config.toml
arch = "vit"
model = "image classifier"
dataset = "stained colorectal tissue patches (NCT-CRC-HE-100K)"
train_examples = 90422
image_size = 32
crop_scale_min = 1
horizontal_flip = true
translate = 0.06
targets = ["tissue"]
num_classes = 9
norm = "layernorm"
norm_position = "pre"
hidden_act = "geglu"
head_dim = 48
fused_qkv = false
bias = "none"
qk_norm = true
layer_scale_init = 0.1
parallel_block = true
moe = "soft"
drop_path = 0.05
num_experts = 32
moe_every = 1
expert_mlp_ratio = 0.25
slots_per_expert = 2
shared_expert = false
patch_size = [4, 4]
conv_stem = false
layers = 6
width = 320
positions = "relative_bias"
pooling = "mean"
loss = "cross_entropy"
residual_init = "zero_last"
optimizer = "muon"
muon_scale = "match_rms_adamw"
learning_rate = 0.0026
momentum = 0.85
nesterov = true
orthogonalizer = "newton_schulz_5"
adamw_lr_other_params = 0.0026
max_steps = 17600
batch_size = 128
epochs = 24.9
lr_schedule = "wsd"
decay_fraction = 0.3
final_lr_fraction = 0.1
warmup_steps = 1760
weight_decay = 0.02
adamw_weight_decay_other_params = 0.05
Rows from block 2 of a small image classifier, named by matrix and row number. Rows with one number within an expert belong to one neuron, the router's apart. Each number is 500 + 50 x the weight over its row's rms, rounded and kept within 0 to 999. All counts start at 0. Numbers have three digits each.
Before each expert's rows are labels from the 100 images, of 14976, where the router gives the expert most weight on average: "colour at peak" is the nearest of a few named colours to the mean colour under the peak; "top examples" is what is common among them. Only what is clearly more common there than usual is listed. The data: stained colorectal tissue patches (NCT-CRC-HE-100K).
# router: slot weights (model.blocks.2.mlp.router.weight, 64x320, trained with AdamW), inputs 0-79
# gate: expert gate (model.blocks.2.mlp.gate, 32x80x320), inputs 0-79
# up: expert up (model.blocks.2.mlp.up, 32x80x320), inputs 0-79
# down: expert down (model.blocks.2.mlp.down, 32x320x80, transposed), outputs 0-79

# expert 27
colour at peak: grey
top examples: tissue: debris
router.54:574478455486419516458545494532456471432518463559472466500480488510427469541475486466488516489506467434481484531519448510552513562419411466457576487499499420576532514536404487449474460546452483498436476601400436522455557552497570486461441519
router.55:542502499548536609507565549532550413523555494552372394486605523451447519515477587462439482521529427517439472565445462430539570490552492486523447509459428445567574529503521415499499491570491459603502516481483507528437547494493429526584463452
gate.6:500522476536492442487498403539492416517458487553534545550492550509596497536450535491477486459555455437500496576534537486549556462468502565472484540468577447459470538541397521424469575500520588555423543578476482430505570520450599425508480508
up.6:386537536527556573539531491492512547370574474521574521422520522542439520451508514505499576431493528490510482439540393649572453643516587452523504469532473520510470428468561511527455428573469531532509558474468533534442564468435517574612554488
down.6:579514492616489476577519487378565583440493499521523530447533575485519446530431494505541519491349422460578474448574517497501447483513588586433557457467566488556433520455557432487496582600475577456518610469538501565426496517529542520470506527
gate.7:540574531468556530469514495438468575494540507493543449424489451523455519432481428453500508470270505514488505483504453484533564550519429574471500472476478509444462479519460587486499467515478545473484433538420440530444498563519424614620583543
up.7:515579514449538536470537516433448534476536493478506452433474465537444515425490462442505539479269503496500527505494441465520525548545431555456486457474478502470486457530428582491493486490465524462455447527405473482438489572518429622607543530
down.7:517484525556501550640389395547457550534461506510481548506514436534441511488458635473498509566471557491426499484417472520500495465467568619451543485364481550453485531487569448563557589557524519524401545464422521514547541456535445478529476543
gate.8:438628504499481547474497417545453521525505512484499575427481506435509538499416557473468455476468566602496561472500480485473490434484516503471458548498449455493655363478363489548496422495515532468508514486521574453506485410558489570468550437
up.8:504393578553551507464438569484533464485594412471624452464512602495529508502487418480492538495495494408503429539501468560434505537525401418574481563519425514522315579547562531479569464457460500509549611495556440529483565562424546592476483569
down.8:484488495457486376622589474469493549529497648553452394564485508541487475507504583490424505578529564533463477507586530509578551415493506496550530479337505399483566494477488465557427442517468539519484427530604493517494470485514523545495473528
gate.9:481634473412451562471465484484554485565476468521486451445568553520507610545470438569471546443594531615564400556462463451555539517517477427567581519397423500549599471559406487481515396455488462499479546517471517539509555579470510639548538508
up.9:471532498454477541466430530471580505611428436502558459474571456452502589551471439568497498407589555645521475565446427459559487483473496406594585503425438527564563445575424461506540434486459496511502594501505533503508554602482550634536515541
down.9:524541473516518498534525480524535460520532352481553543547569474460535480411487609525485525466451538549528510555608550515407508531521502491432533474552451427519555438527292455424505452534472597517571500552398476461372522491558479559500462501
gate.10:488394509519470440578473492509498501492510491556553374478520539532453555516420531492468499492488488345554498489423571554553498463498351432527495462553516502566468572420564525466548579518446594499530550527493460608486504581510520414451486381
up.10:481541483488493511478571517586508490460530491490550537427515527549508465504496600514582437445470527493505411478522485505518456507470508406375477463573522435542464424547594433553568441451447538449573515460515498535495460457527443395486467396
down.10:462516472515505360424533522530522442470526537463496454521530488498547480542503499577528457514452384423469439487465526444471514496510527459505438453507479603502538408540468438482505573560565475431547622446355481496509568548454392421513600469
gate.11:458451596439411497450459387553435538549508451451517496440492509423521482423467576472499436435568589565532550456439445444513521451539547479423495519540470476520515507483550560480509474513497498531466447510458546491544511475537528500501484397
up.11:435380587436433524448426385547447526524463470452501497434470497430523493427466594486488480443533570553530561471425442409497534446525551479444501482521476472497493486467551566477491472514516500517477450510448526550544520477520551533500481416
down.11:494455503489478557408466481458544530535498453473482560499493469511490503513499597445528476469482569519502533492490452500531539449534510481506460496360475601466512538372432501413499491506488487515502545505423521488557500542519506397527541468
gate.12:559542579539455511456476449487571505488463521449528435534478529512544515481478490506500527482606524410517564486475443461604447507511420503539490546442485547535573482465470522513464405463531489515501494493458583472541518472495597464402509514
up.12:470455410450522496541559526495453470512580500537462613478517517453456484524529516504497465511361442640508440491528534533408570495539565473424493435557504461434492508498504492461510565519487503495528506517539432553469485492499406546602499524
down.12:479491470492493469507481490522478526481475596569503558457500471578416533485461392559504488469446557496452494511557524573443547599452475577516450537661517531472601555582570468512508440530501531551516514558455450512586521475490529657495525517
gate.13:596490489556536466489463548469515559531406485425492488500510534569491547492526433562502501451555480560491550466369553400470462522510566533515564537549604502452428515607528437458530611476494417473506523487427507558513447598512489431528505386
up.13:598547473493512469519495519487511575564427521429521492478543579633528497548525459542511503415534481535506530486389555399471442557549583470495516486523541502460474493616483456460505607491497439487508501492481499566499446597557484455528547318
down.13:496487483489527479557565507537437547485484595591511311492528442488480490478584484535527515527435387485524493473466561488532477596490481528487447514525484402470473540561328480587504525496531467502499493468577467514502474516510426570501470487
gate.14:427460513502461459569466568504503534529400456457503518447615485399548469365441491542521428424379534505470405543416605524459400508475458466569509439514521451532400618567509469481548464532441518481567555471524382477432497489530524511508498597
up.14:526504519456493531499473465550506540534549560506544531473379430561442570517559488514479537572589532444538563454521425397544629490512532555409544477421549537445477474565482493490479476471577530480399476508493534506545485501511565473480518417
down.14:424456476506549542529502514533571496471530547377493451481424503468513510577456531525495467533492488404519490551679487528426559381497529388439453510378475531564595494452505636449515476565465620524413551487457543505483508562494467524518472472
gate.15:426501557497549528417433593536509438533433441528494535514419356468477521537513527444498686493642460501547565466539531507555437439513435507497452522530497546464485539520646481524540541485573505514521563493515523531521495515545581509526494395
up.15:447667506510532434541541498498514508506577586545519506523541601594521472564488448544524471457482473408533518567515540439471532465526501470537467606562505482504354483420419488479494460506535470476485519483546519436444490516483572462514544554
down.15:518453452504473504511556487420540473516451440576513566475412533511534586546478469504497507483481508511467493480520494456520512521481510381488523518555512445437567442643463476442495566481533534494408502411500498423590514509502505556525457407
gate.16:476401514563409479505471441503518492573501528429459561428515518457562498525552437553432555439490493460581502450457511409566515527519574565485566517477615492435490495537547462498525498514547443469474473499529447506425418433493487594533502459
up.16:483444470534506462460464406513489416582507505484425600455504532398602492489448435476460580482474548561519618477524502388578515510554518546458457565463502482485502546558562419401514484557573432458468499518489512463394466451460503530567517487
down.16:577618520444537557418447537503599515535458470530450536501512431540480528493528464446488439603499469501477528579506493538534506542551452460577564464570459565489511508484537550518520560490385444462570532472522522510635464541471451509508499520
gate.17:438452494442422527488528569423483465436464515570517403562507557465531572553482506503492393487433473629507420538530486524495409574565458419530589511539476514432528518497548510501442482525496426441491519533537451543400500553528453554531534506
up.17:405453488419432524482525557432494422448502543567505436573479563504539598516479495471489376462401489602516396507500508485509437587527434403518619506476479498505575507500541505522404479542492439435465496548533426566398499544540481541479516511
down.17:461549487498490398516548538482430551500532290598533646552544475588515421477473464558512499542544482540393504522443520529537526596436440544517489497579498520511505482531558390540483498509453492444451425498454468506495469515492457612496500591

# expert 9
colour at peak: brown
top examples: tissue: lymphocytes
router.18:596497514472519532553488488506545465558509577424496528531557520463445521486531573542521448528566453503463513508588509529378506503496556506547484532422457485541555460430452454608586580529436526527465530444567527504458484421474490437542500576
router.19:597480488564561484536472505509494515563538550530434474469512570429390510386529499578399542548571456475438559469564479522482562465527577571517498501449476487540636518435513437630544551458485565512510539480503522433406463423418491419426477568
gate.0:492493500529505512462424537575481519511490444599586526456393454551528517524462441416519496407501496431497488561489530493530382421506453506441442529479508527575572577579410436507498561408473579517476436456455474516492497554516494506506457464
up.0:396458588530519507512603578417539429478539544476475535491491531485442470530553479510491447486478445541524441602558521518516596539480584579563437430399500425569510488527515472537505514458520498545509534509468497493526500482549485528463475530
down.0:492559495469424480472461536590594411500469485438539552532534460500490463512554450469470489408528605583432515621481524484449409441473486519468479481356536461510540481509465522518500476491551501372466428563574510498427481419445469504516534578
gate.1:404628488646451468474448544459536540547393564574473538498542518427490536462495436537483398525460501476524467536490606506550467516580469532474466539509503518489506545433508463412472497543524507519492512497532436551365475506482485583530593594
up.1:387552518591455478491432510478511550550352533547464581521548487446472535488492455539476387517493526515538526539515584523550445507568462537474472517536559527512449559433529445385463512524533522530446501505530445551380476468491490493517608548
down.1:492464512522488452466439472514416512457538427483494508524448497528451447520500434577521502571551446478581539475557535528667509633491459642529542553644485414513428566504556407501455509536435511465525409493589462509448461462479491593497537467
gate.2:541512473462493566464520468527502585496489447512493458494468508463572478526518438507463469427599552384508516525382499444471654538522468495489480488472487473596491411505512508476497464437438499529546485458506500542584527541494564417476449433
up.2:479593485493517571496446386541487602501507442518504487530407411466518448534527459449535377468468516417535579504452507493526557566446483523539608485518535523688472401452541450424471461458465535504503498476467468568491474500504482460501458406
down.2:547517469549493554421541533528453453499482414597504472538493491493515336467514605450519454468450514487567504550511490578543447549473547494471521467547496528551371569523540593490542489498447419553516632505459411508433554491459572433457513428
gate.3:427601530472498495468486598495514527494444501485476508483498556580576500510537536499507436620387544387602403483505506390519483497465498575565579490519592484556499493542492549506482458512536543519414481487501489474435481490501528514585538422
up.3:400672499473504460401479458522507582505490468452473499491514535507550511579505446451532419610414529447570510502494488471515497476512470559541583506512462423543520389536549566542507460522606562507456519511509485529451475481476524486563561419
down.3:520537518431552495521522504479494496520459545427489426509553600501511519483533532444475508421527433502381457504476446489449461411523521423566504578645511502474523538553603447464496599515521472513520545466610473532526473548493464493529528514
gate.4:509611521576518584493576579515455444409548431466442430378477442472494493418541505468508418397422471435437530468588531488508457553593473605538483525528501498564594444505502470452509493483494474537475450479488436429472485485508447520512543627
up.4:480483505466481418505421419470563547572463545524499542605516541556508522570462495545516566610545530512547445568397511512483528451437533422491499505479509487460388543479526515557517498540528546484544539545539564525549505526477545461504473418
down.4:490511519460539408411455526529545446538543450496502519493544472555438465547459446441517517603511541479479548491437523532589527478513459492480469493436487451535448542616516406617463519487474448505586433499503508475576471533488516513496535448
gate.5:619697526590507497455484485490504524532535486565569502456499581593489519527537481464565379384462542481495526511525507484519547396591502541530551549549557526545370490464468556564498499457553463545491532450516484539506461480438610456456503491
up.5:569758503475502549433468349471474443472594435450536582480548490519414457484521550446551466486482502486501539475536494551523577508579522578460469509548454533493358448408442564573477505471471388478527490522454467507507433474501500509544567578
down.5:496457467470540488496478499472585538513498599453503538468462545454599549537526489513547528403428523533630502550527519457439478553467520485478523505424506534477548529421349476343560530513539461575526461462512519454463521461513475553511518486
gate.6:515449465613544448583467429545456506561517496489573485514536513516513444411454457525436520473542407505419429429401531475393548439461531414462469513576410468577490451408409513461497416501540519468521486474559530523457538508403422478504517465
up.6:500435467597490471534489546504556468448561456532570447476469536452570543557497534506482357508419555409488628496536510617474487483565505543488518472492472538459614517355513544456543543514500468567462500496460529576433479439568523467561552518
down.6:573511560442483571485451502503497423475510361394437485515454588518464630460596501493513499594491515553470568457451461468377488503459522525486490466503434576466500551514590470651519528512565576479531480591459525539572566580451481516541556495
gate.7:527377480447469593466431483434429601476538431511514495493544513592461517544532461490492473450454457484513467523358522564472463585607482432485608434455492470457469564605459444520490556498477504438557486506455495528515457552480486533552499389
up.7:492417476452503589498430497435465634486513487491538508489489501534472507517509493464500443485457455482542433520373495542511483578581515389476554452485508461447430556596454436553504523515489507467514503483453519510511451561477483545547495348
down.7:556489495481559516471485448510493551519520598484489488540557515513441505508503481558560470458556477484596518442526489497569542537524521482440390515596498562458569555552588484495495436501512538512563576619451483451619475526508480405486508436
gate.8:517437564458566528445541509515539452504534481445588617415484539439448532459550538459566378441511481443544458522507432470494501428470540432509569541473446506573637507501428524569489590508521524513493506361528530435575567440520489617469509452
up.8:586506491511498506522473496441448487375496540519487385535452554553511568545526478492486573524486533599526523577523538459440520521623523553474452553517480463431584439477559541457515423490522558522517420403549557580454504560418495497471584466
down.8:475413570520554507468396571522495442473498444509534476461445528402452514552478506533459503452472531472475577436460434472532473426538501551447532543411556573484453380500558403473546500530423602525498516521471484516463505532397469545529492541
gate.9:447497494485607502509531395485518601530533500438508485541503420485492567478492419530497613470444522576483499538517489494525520507502520512431455435440510471515452424442461477491481507535562457497471494536517458497542540486503513556480447434
up.9:475498506506452491530459552547476421484352505534472536536521618511503417570496557430539467491510498452516470484525523552466497485469477490507523513557495583466466584482521512599478517503463472483500525503480549482428488458436523410543545575
down.9:517476511524526592586524450530459481501465399529458483463503498562448494534486408545532487453514418517462480464519592509513501465497429424612436480387485657426501524498600510468496510468452448486529480502465478480595509483518540487523519525
gate.10:580399469450495473497473591528469525568460509486374483481489459374485541504455521553500507468627512651508549466494445577479451414439508545381440520507522493572610466464430513503500537488520479515471493489505564500489575409458440508483504388
up.10:457575555551497518516539445469525461450544497524615533501527548587541458495590473467507496573365457371501440526525529449539526600567504436606604483518495496416377531541511491484521483503482523483510511507489455531518445580508533507523501628
down.10:572553526507536455570440504489437497505540489503472553466526571530571479485470527498460502491406437497557515466450545545486544500483513487488480503419486560490684524450394454396582529532493597484472488512595416488548521509466469541490501493
gate.11:550359432498524508485537550453486559460584584493558557524498550549339517526532555584525546456499438485483473457583473535476520525460548497457552435452514491584487506434458550518522503504504509530563538496517513412510524475414567542534385480
up.11:450675533504486517532425435549526429533413429497461478492499434467662487484446453417475436529469536536511555570408510491509474477543453493539423565539485522453462476571564463490490504519478506449427489516475464578480463520592447466466630488
down.11:530593476532534405531582525503442540537469563549500433490417511429526569528474359410481468533501500486555477553491507493441574458525470538522567509397494465510448492480394500580493486499549517512484503492556478510486512506518464504523514510

# expert 29
colour at peak: red; brown
top examples: tissue: smooth muscle; tissue: debris
router.58:473459450473499509399503627563540568511547468532517430462504475458479520530459487407559568433396516552443518441498462530505474584445436433532470478471394474479430510540478577488599419553461418526460567498477391505501533541502440473529444443
router.59:577494558527558517556447507576623513566520494412493485508610505422474518498533515531547494533455406525446498566548432470488507530485575448524455560496476495484541425442532519489528564528446501553495537404481491510472468494469454529523482463
gate.6:510471535468494588457560506494533453483563561500520463535527513455565544527505454533503492510547548526564432544420498518571486527433461511457493480451458560400518460435404541459481379495481374556441509527546583523376640588467527588476447500
up.6:468527455586492415491424528450476564500445444532454534496472465526442458463521536441507498548462464461456581477592505463437606524534528498517462526556543507557479504561652490536541564497525647455543489506524460450603390452558502458511533498
down.6:472498541521468445412447475473443557457481553530476408465527414404533436510486512448548521402567480419431566507594560445312520624488572418521433523521530451519385496493503519495561562527462477493518511470549547470472487560526507490454528428
gate.7:550415525480537500536509502459452538453498407522406490520528506438471434439439540518494524485511491635490435499523557538459504488528563471545513504445546489565538539618582471452471540480506489456542496497524455426467478448445402523508492527
up.7:560407516508547515536555493447465554466479415522351494523550489377473453479436501518515540511498485642474491505536572548461526508474584449566521453427517478583562558571535448485469559477518470488528485500503467429501495476464406529535499569
down.7:486452516508506523571432502526461560504509431562497520494528491444529375471475559518480524448471484474571546503550475505623509456520518497466550500735485487556413504543237515546555492549573496538566462514499523442469547497532470561456574493
gate.8:454698516471391460566491532496556520556437466515393526564475441456518479518472462501532443596605522568610544507500443425496486456497489550537499440458445505559468445454580493360512554559611444489494547497482557547535471452476530495454458494
up.8:468607506519530548507500448572520479514482499515436569596506431397501526410520536566509337550548447593572553517467524508478432492489516401480498566478609448581498511484547404452486518532568430450465515468465432596450450449473406505488467534
down.8:448460477534549431505520495498531595486493469522475490524418485547503539510468421502535446481557401509462589447530516574532524510486484502515416478579468548488358557480558600451461494513458498454541613467543517527441487535520540519429469496
gate.9:481532442434493489454539384463561522467508479432516463490540588484651477561481510493520342458612497406481419501515511440483540455518472502523494516512489564536414483570552444491555436491497550554433459480444595405480468473503445480488491481
up.9:499580536494437529504476495525475429481482457501511492514497491492557569501429488487550405529429500475531543492535551389517567478560463429495434607541493562521420519574600506523531464556502610523462496467514546362480429522487488526445470439
down.9:542479478494480601528616446494506528512475503492451582467497525522454515492498468517578502446491480522507493468543493604506531466621490485568517384599537521503482513414529463443464536487526596525528495574535427531537487457500564466508463461
gate.10:439366506476579490476535517438610517553416505479511477523475477382447544498491504486522559490374510646460470505583481494516483519462535519519514518509391510478549408495378554577578519512452530518535578480565513512485526545462408600544531411
up.10:399421546509524496499503474454593542573439506513513487528468442384436531491507512484509544482422531651462454491587446475536467535504516473526541495503388497483530418484421563593566494493474533503594573483571461528493513566474436574534502366
down.10:510471518459527361573458497488383558505503415480535429513516570489448510475529433511473528609491498487502515516527562512470500542507530551418497497612488483499419540589623369545486477446501542496373631447649467507470522467492473549515481496
gate.11:479683463454423501437584405566491467487444478410575484493581493494445483529470463517495525485455599524544473562489495531498452498545496470558527449503448466458463477475405529416496488516529427451492497513531553478538457462463572650493566439
up.11:485418530562503517543404585454485526472601546624442516566368493515551534491515531486481427493592408476492501461542510438498525488462473495480501576486602504526457606577552513512480528463510497504480495504499484604449509525507490384538403595
down.11:460525519509494434515546485503590490521482698545531462484496524545459514526512348523510456413503534553363475483485588493480532439488484534518478482500503523513436532481541417443467457529526440497450602512486501582546549502530546625492524503
gate.12:498467411521580455498513569460510484433661481474486486541550575558518478582575508403501520520399415440518499521491521515515475542464448534479425472492449496525585543536547575455507530511460549516487490520510541563535513510496433471566411484
up.12:540432440517611467500493579427528541466663495507481478560542591533513478549556495446514524550314414523499534512547544496485458544456487546479384465496447520509521528534564566494549569509434564514522533508510586601525519540515410470522433458
down.12:660507519477477519426439462490473479477492605497465517548500520522490436472504478513498487504506458518490503509675453496404502575502464522574421522422524519593530526447674601622494467537469552494646333570398552495560504489516484341521515485
gate.13:502531542502506441542504609515529472526478537530513567583553530401540471397540466513547472586584524453617581505485500550485434435509518582517538492511528503447566477534439464429472492470467420424516552495455485505495544433457453560519498567
up.13:482392469522510452513628486530506470503531558467533391544438522448481486515512487565487569507539540390491456505541536507558421455501640577527559465502557518399464473428527464512509553498493469404522501450491530389568416511474571499415512450
down.13:518486496458479393570488518439607495428497519496568413534533477450528478601511503434515494453528546422516379495495508503512506467544541626486412454497566431471505555516465518567444492430440535487579576521517509524502599487448514455549490491
gate.14:454436549568498545446515529432450561492579457541451538359508565455568562491587515452460352426528583486512491471460484498503499519518435478463520518437471527445478451452526510484533495544520578535505532558496476550400418577518471525497567554
up.14:571451441499501543449557555551469505426522497490508518540465498523495434457462570490564502445538480562506528502490506494445463495538506479589506551358458443480411450532551468512440567470587502503502511520444533441445593512535581500435454512
down.14:429541492449563463518510506609471531564525610498484465519546506539413599586438487520517545540500384497465494578569431442481461444438531570474543504498475440432398517551493475539499539593530548545535536473592558452517566463544537502476374490
gate.15:484301539446425482493553478441548495507519472547507599552476588473404527470598523492485498558482482415498566533521533492484525552454535524495556458466541556456417481542476560530507506507559529559504507520498551553477516573545550559644483562
up.15:412279568496491507515562525472541488523542488572541657577491550530416528476581500504510559527539504389474573518541534463471490581486529499559540491482548539465399524522476535538520478483568536535470522526529567510452517503531532569606477555
down.15:462436528457515586490436489482482588520502349508530621505398471570493520505520489478499502569513516509466504434577487423673544365462535611434563496448466572506455417590519440481496488477493488453490494448575568525518511496504504494479490495
gate.16:551430471547546449473421346459473676489489506408550448462523643654501493547492461500521507476515538486466578488494507479511445512456495550512513501580510496378412527521465428492476573498475510523545488520518525534529557594474492474471583329
up.16:502581513445519500542554604574464332506426514581442568470487467411476489489510549507496513547477503480511478510534459501504581454530544497486444507424542481638564443451506577511498441495551535476465469474491518399472460377524500533475443678
down.16:438524477483464372492592506465595452511481505508514561487487460601455578494457456487485500400440575473500479509457519478550497477503542591590616518499498484458577498571580538475503494533478501469533510414473513524492508543521500588509485416
gate.17:400567556584565562459474566447545528508434573454518493427451467490496566551517435506451560532337531448476492566452456488516432474534524621536488492519500504423458394613430504430579484463486530512526556563466558434453455548513570584615559493
up.17:496419532502471502562491526482488536523509411448519470515491464410433508611582463520587428584493455569519471437480541476549566553522502548451493481531468493438573504462445459465488510451504526437526442469528521581550573525469512470487516579
down.17:431503442506518427517567478519502461579564460518498505470500422508436535516421527552500496496572451579477518436523409486500522513485537515542508507601471510444519524404552605451598538512446507481444526535519563504355479555509506457517518529

# expert 0
colour at peak: pink
top examples: tissue: mucus
router.0:543533565536496472484461442471526546485489446431433628548473548482477508513571494525514442484551481449516464424568502427496587468507588526471482548462530503568513500472594577531545588486524596535526437511547552482535497507430534476425523551
router.1:512550489471517482576538428438441424459481575495481612490506553627490500539529466557465506548539493432541499528543523504449523478582510557480511538464546550491476428477483469490419527474552539434473419554536533458435423464507569555486572472
gate.6:601497537480538479543556473636498521518536521489514478540505495448511536436486495526485497448558573592460419520453485522495548444536527439510403565479486450456591464489406576487456499464490427495492460461458498448542515540508456599458556573
up.6:402537504418470532424456540409518502483504450507527492452439520526454513541561486533490485505426441475533584512500487458490506565502496584494617514524479518572381485505581412482506481532506606526417479525518522518469482488505558424462463413
down.6:411483490503497492497458498485565565465520602530523452489531502491448481493538432495558513390453510549518542452519494469477512544508470529545596463457463576532413524574475486406505525498471515526485588615383495561446489501501561689479493497
gate.7:530446536466569567488446366438519594572511484516383527467484543501468543477472438491503601498392489570513526508344492522481645570540488434502469509419501515468477495449440523444519393505491535475510483519449412479510461479489487542622529492
up.7:519462544506564559505473363426448607531524509477403490460515545509442561377498510479506562556490476482492573535357508438523642484499498445502472471433485473330497500514491523493502461547499537459506454517448466583533494474552542623571523555
down.7:555489504534468407526398503463394500543451382457498567495481453418522566490484424530522499503560477519558519485594533542561534458498535595516492458498495653576505529499510575511523506524469437455454562639536483502509505528563471490549540476
gate.8:457495610547503490526534407462486499533490516428485545513500587456517507424563515554502456520449542445549401455447494410555542544480412534513501610492465485537445450449427473579472449473515495529479484508561455397395488529383449431430474525
up.8:441509459365471589495444647489472486489509483565452443436449424429507479574476488518489579543543462574466587492517510512446434453494621435417518383484519521380520555512556480459543564524516513468484511515455596652530512458558557511569508418
down.8:498498524516503397476388466541426466473529448551484569434444524521544378541502542478497487527502510446482482455455466579424523432548450575498540477480510500529519514488524442520510457500492524481441536431594481486605550475494502435460487520
gate.9:507427514577540432473461496566471525537488533455486511494480535459464476458471517450497484463519535375527522464450561468467512421463450517436492480540590471560408478611368474486533556515513494497481494540479509536528522558551492570502505577
up.9:442505505563548422472476475542467542531507521474494539469473536468458458456490542458517486466515514381498573439454557488487497395517434527487544479549600463546394538649447467487529543510550511497451493533496525552571548530566522575492500566
down.9:453580514464515419457621525436549473475511443413517462507429454511462461528473500607511534612395496458493507458496524466516459438484515551504558475656532479528444465445601485572513449469425424529459467458529475518565523557494538435530524527
gate.10:415468493452481614546439466530485430395504517496567426447483464411547484528469409457492542446495514574484478483535497524439528481536504456488442546431489504492525457403579452562466542519494431456521530557479634489535475461528535527556499630
up.10:501427528510461483502521421487507523527434422542454431470484513345565529491539415567444513536556580483444495477407502419571619454551563563456520504545480455502521563518633467598481464511546471545524497461479489581556518524523489580547484542
down.10:511417495501560432457537496522543493551498512390525509484463534577533471529462561498510478529550556500360446514419585499496599524533485484405565486486473443577554491488541418371451531492496446509445508486521484493512528489476570432514493413
gate.11:493519553438510523406458461487500588569600489534481548492422517542427516529549502443476431564495445459501436522454464449555603513522433597442477603507459525486512500561488520486553518492508598530442525520517563461398509532454478572511413419
up.11:423425504551531493424495498442490533429543516496546517531468457565423456526530457469520499515518578389536472557527506469514550488546494472557504506559537513546425535527567526479471408475597548465477497534592566514483505532476571502487497559
down.11:484422501526495517528447495545461472503508389545468676548551527507416392472525513540501483513500448517532457519493606511488520534506512483435489506650467460543490495522580507575451516507501555422520533564610526469385530553457442574460512552
gate.12:530490524555470466561600392514542417478501488526558500566507501498507525480445516510527460471431514462474525528413478481458525475455433454566517497475455483530436474569388476518535458547437505474494519508507412452524486614551458568469520598
up.12:397446521481446541565575382489513463500465514470513492588466531429471546463505547622463464565525463490518431525424429504489527481514522389463517544479539459454516473543489456574435485531472496498424476484564531420439489471410516475432455588
down.12:566462498473549540540473551496570545554549596463499552546509521403518512512564461535523480501502531468514526534609531452476636533427667367544465520452433615488452570415520503493484442461539462535464527526493569502563515526459503521457485473
gate.13:467439488504460496500420471510536552441437538448525521447474486558574529536569537551499548478440478457503537509564499550570357490483460485514572543525493533355492505529431470498455543473500487568432480487475539586526542444431539473513468303
up.13:471586501449481491463521494462495404542530429440485499514497491376478488462491486432507397501569522423477407472403452417448588513484486518487441414525491481686490535516602551496543431498485538459523496517520513463564467545551507495448460505
down.13:491544536488475560408455531505405502484483495523523425519524496444450461512465646507497460552474413501520525475527444447488497372486547580565539510620463524511486461381413504514506560473525516463525467587451518482503519529521541439476499433
gate.14:516545511452495570470619578537500540517469412446547586581525457388506459538536505536540420473565532425511470540453457456443455531450495556469475421461537469539485469506413538512470497525466514469455446527526455457625497514513559441434442517
up.14:548454440463490557450599544476471474512380412497440585461461490490490478633497525485442386587504498568535462496465456541486555485485536530513453352447513502650542446502556557521479461521495563483401449470512549508525477535513468471527471318
down.14:511441505523474459509578434483408492454466555458569626493501449500464497484528543521481482420455543538499449557510479468455513542447599504445629515480521529567445489433562420474480488513454546463435472446433466501637489513527454486459520519
gate.15:482537500536570446479532451572500511434552440442417408507464480411571481485428530446483452621523526461506479502391533446519554484505478498486433463520524437550457485459606468545486519520499474474493503484530442563588494493519446508517508453
up.15:529466478482429563521488557448508486566456553543550583481522512571450513500563479560506533357465478518484516496613465552493460509493526520528559510480468568465549535495383552457495489475497530539511499502468541430417515502465548487494477551
down.15:548503522504496550579449456531545564548472632647448586534554464517399429532516448468549473476540509486521515508601415523578559703516537463509502467657508575493412545394469521462500478553491530501488574580418504514436451506498508501499501489
gate.16:553626574479503421563504541451533529541459453501580482598532509421519562497534511583476468490526526510507512514523439499526549468573527508511507610428500540492527443507371512519488524480473549525472502458562579318457453535440419487468406587
up.16:457441404505497589434506502578453447458544553478454537439480506588436471470463496418518508507489436453473503472501519485470541541442456505478480425559479453527512514495660545497522475497534402483533533550478419647529537488567578470519594369
down.16:373612492485538424443451504498429518453523434557512513491482466568476524476507535546488506500457495523406522472385576536499517697505475425404461489593504508434484531508633489471503523582445470526408526518523501507539484477526593529522506583
gate.17:609519445371508539529591462495536434505474477365549538445544599509488469555502549547497395457615515550478419473545478486499626440515628533567676404483456464452599444513499512534456551478474461539516487426471523562643509469482448498563530517
up.17:437569534679504478487480519470492574503443544594403549579457483591504538448480531472490519569550453424529567478521564496493468509473445487424354547483554521515403601440505512503536498508540585512535516536527511471354500536526538480479571488
down.17:439475543499506546492519474495489469512544418452501525528506539448581544474440522466492492508471539494543448542447644528531475464519434430487472505402543506491681542454522566587514489528516465506623552539417475470524444463494563411506504536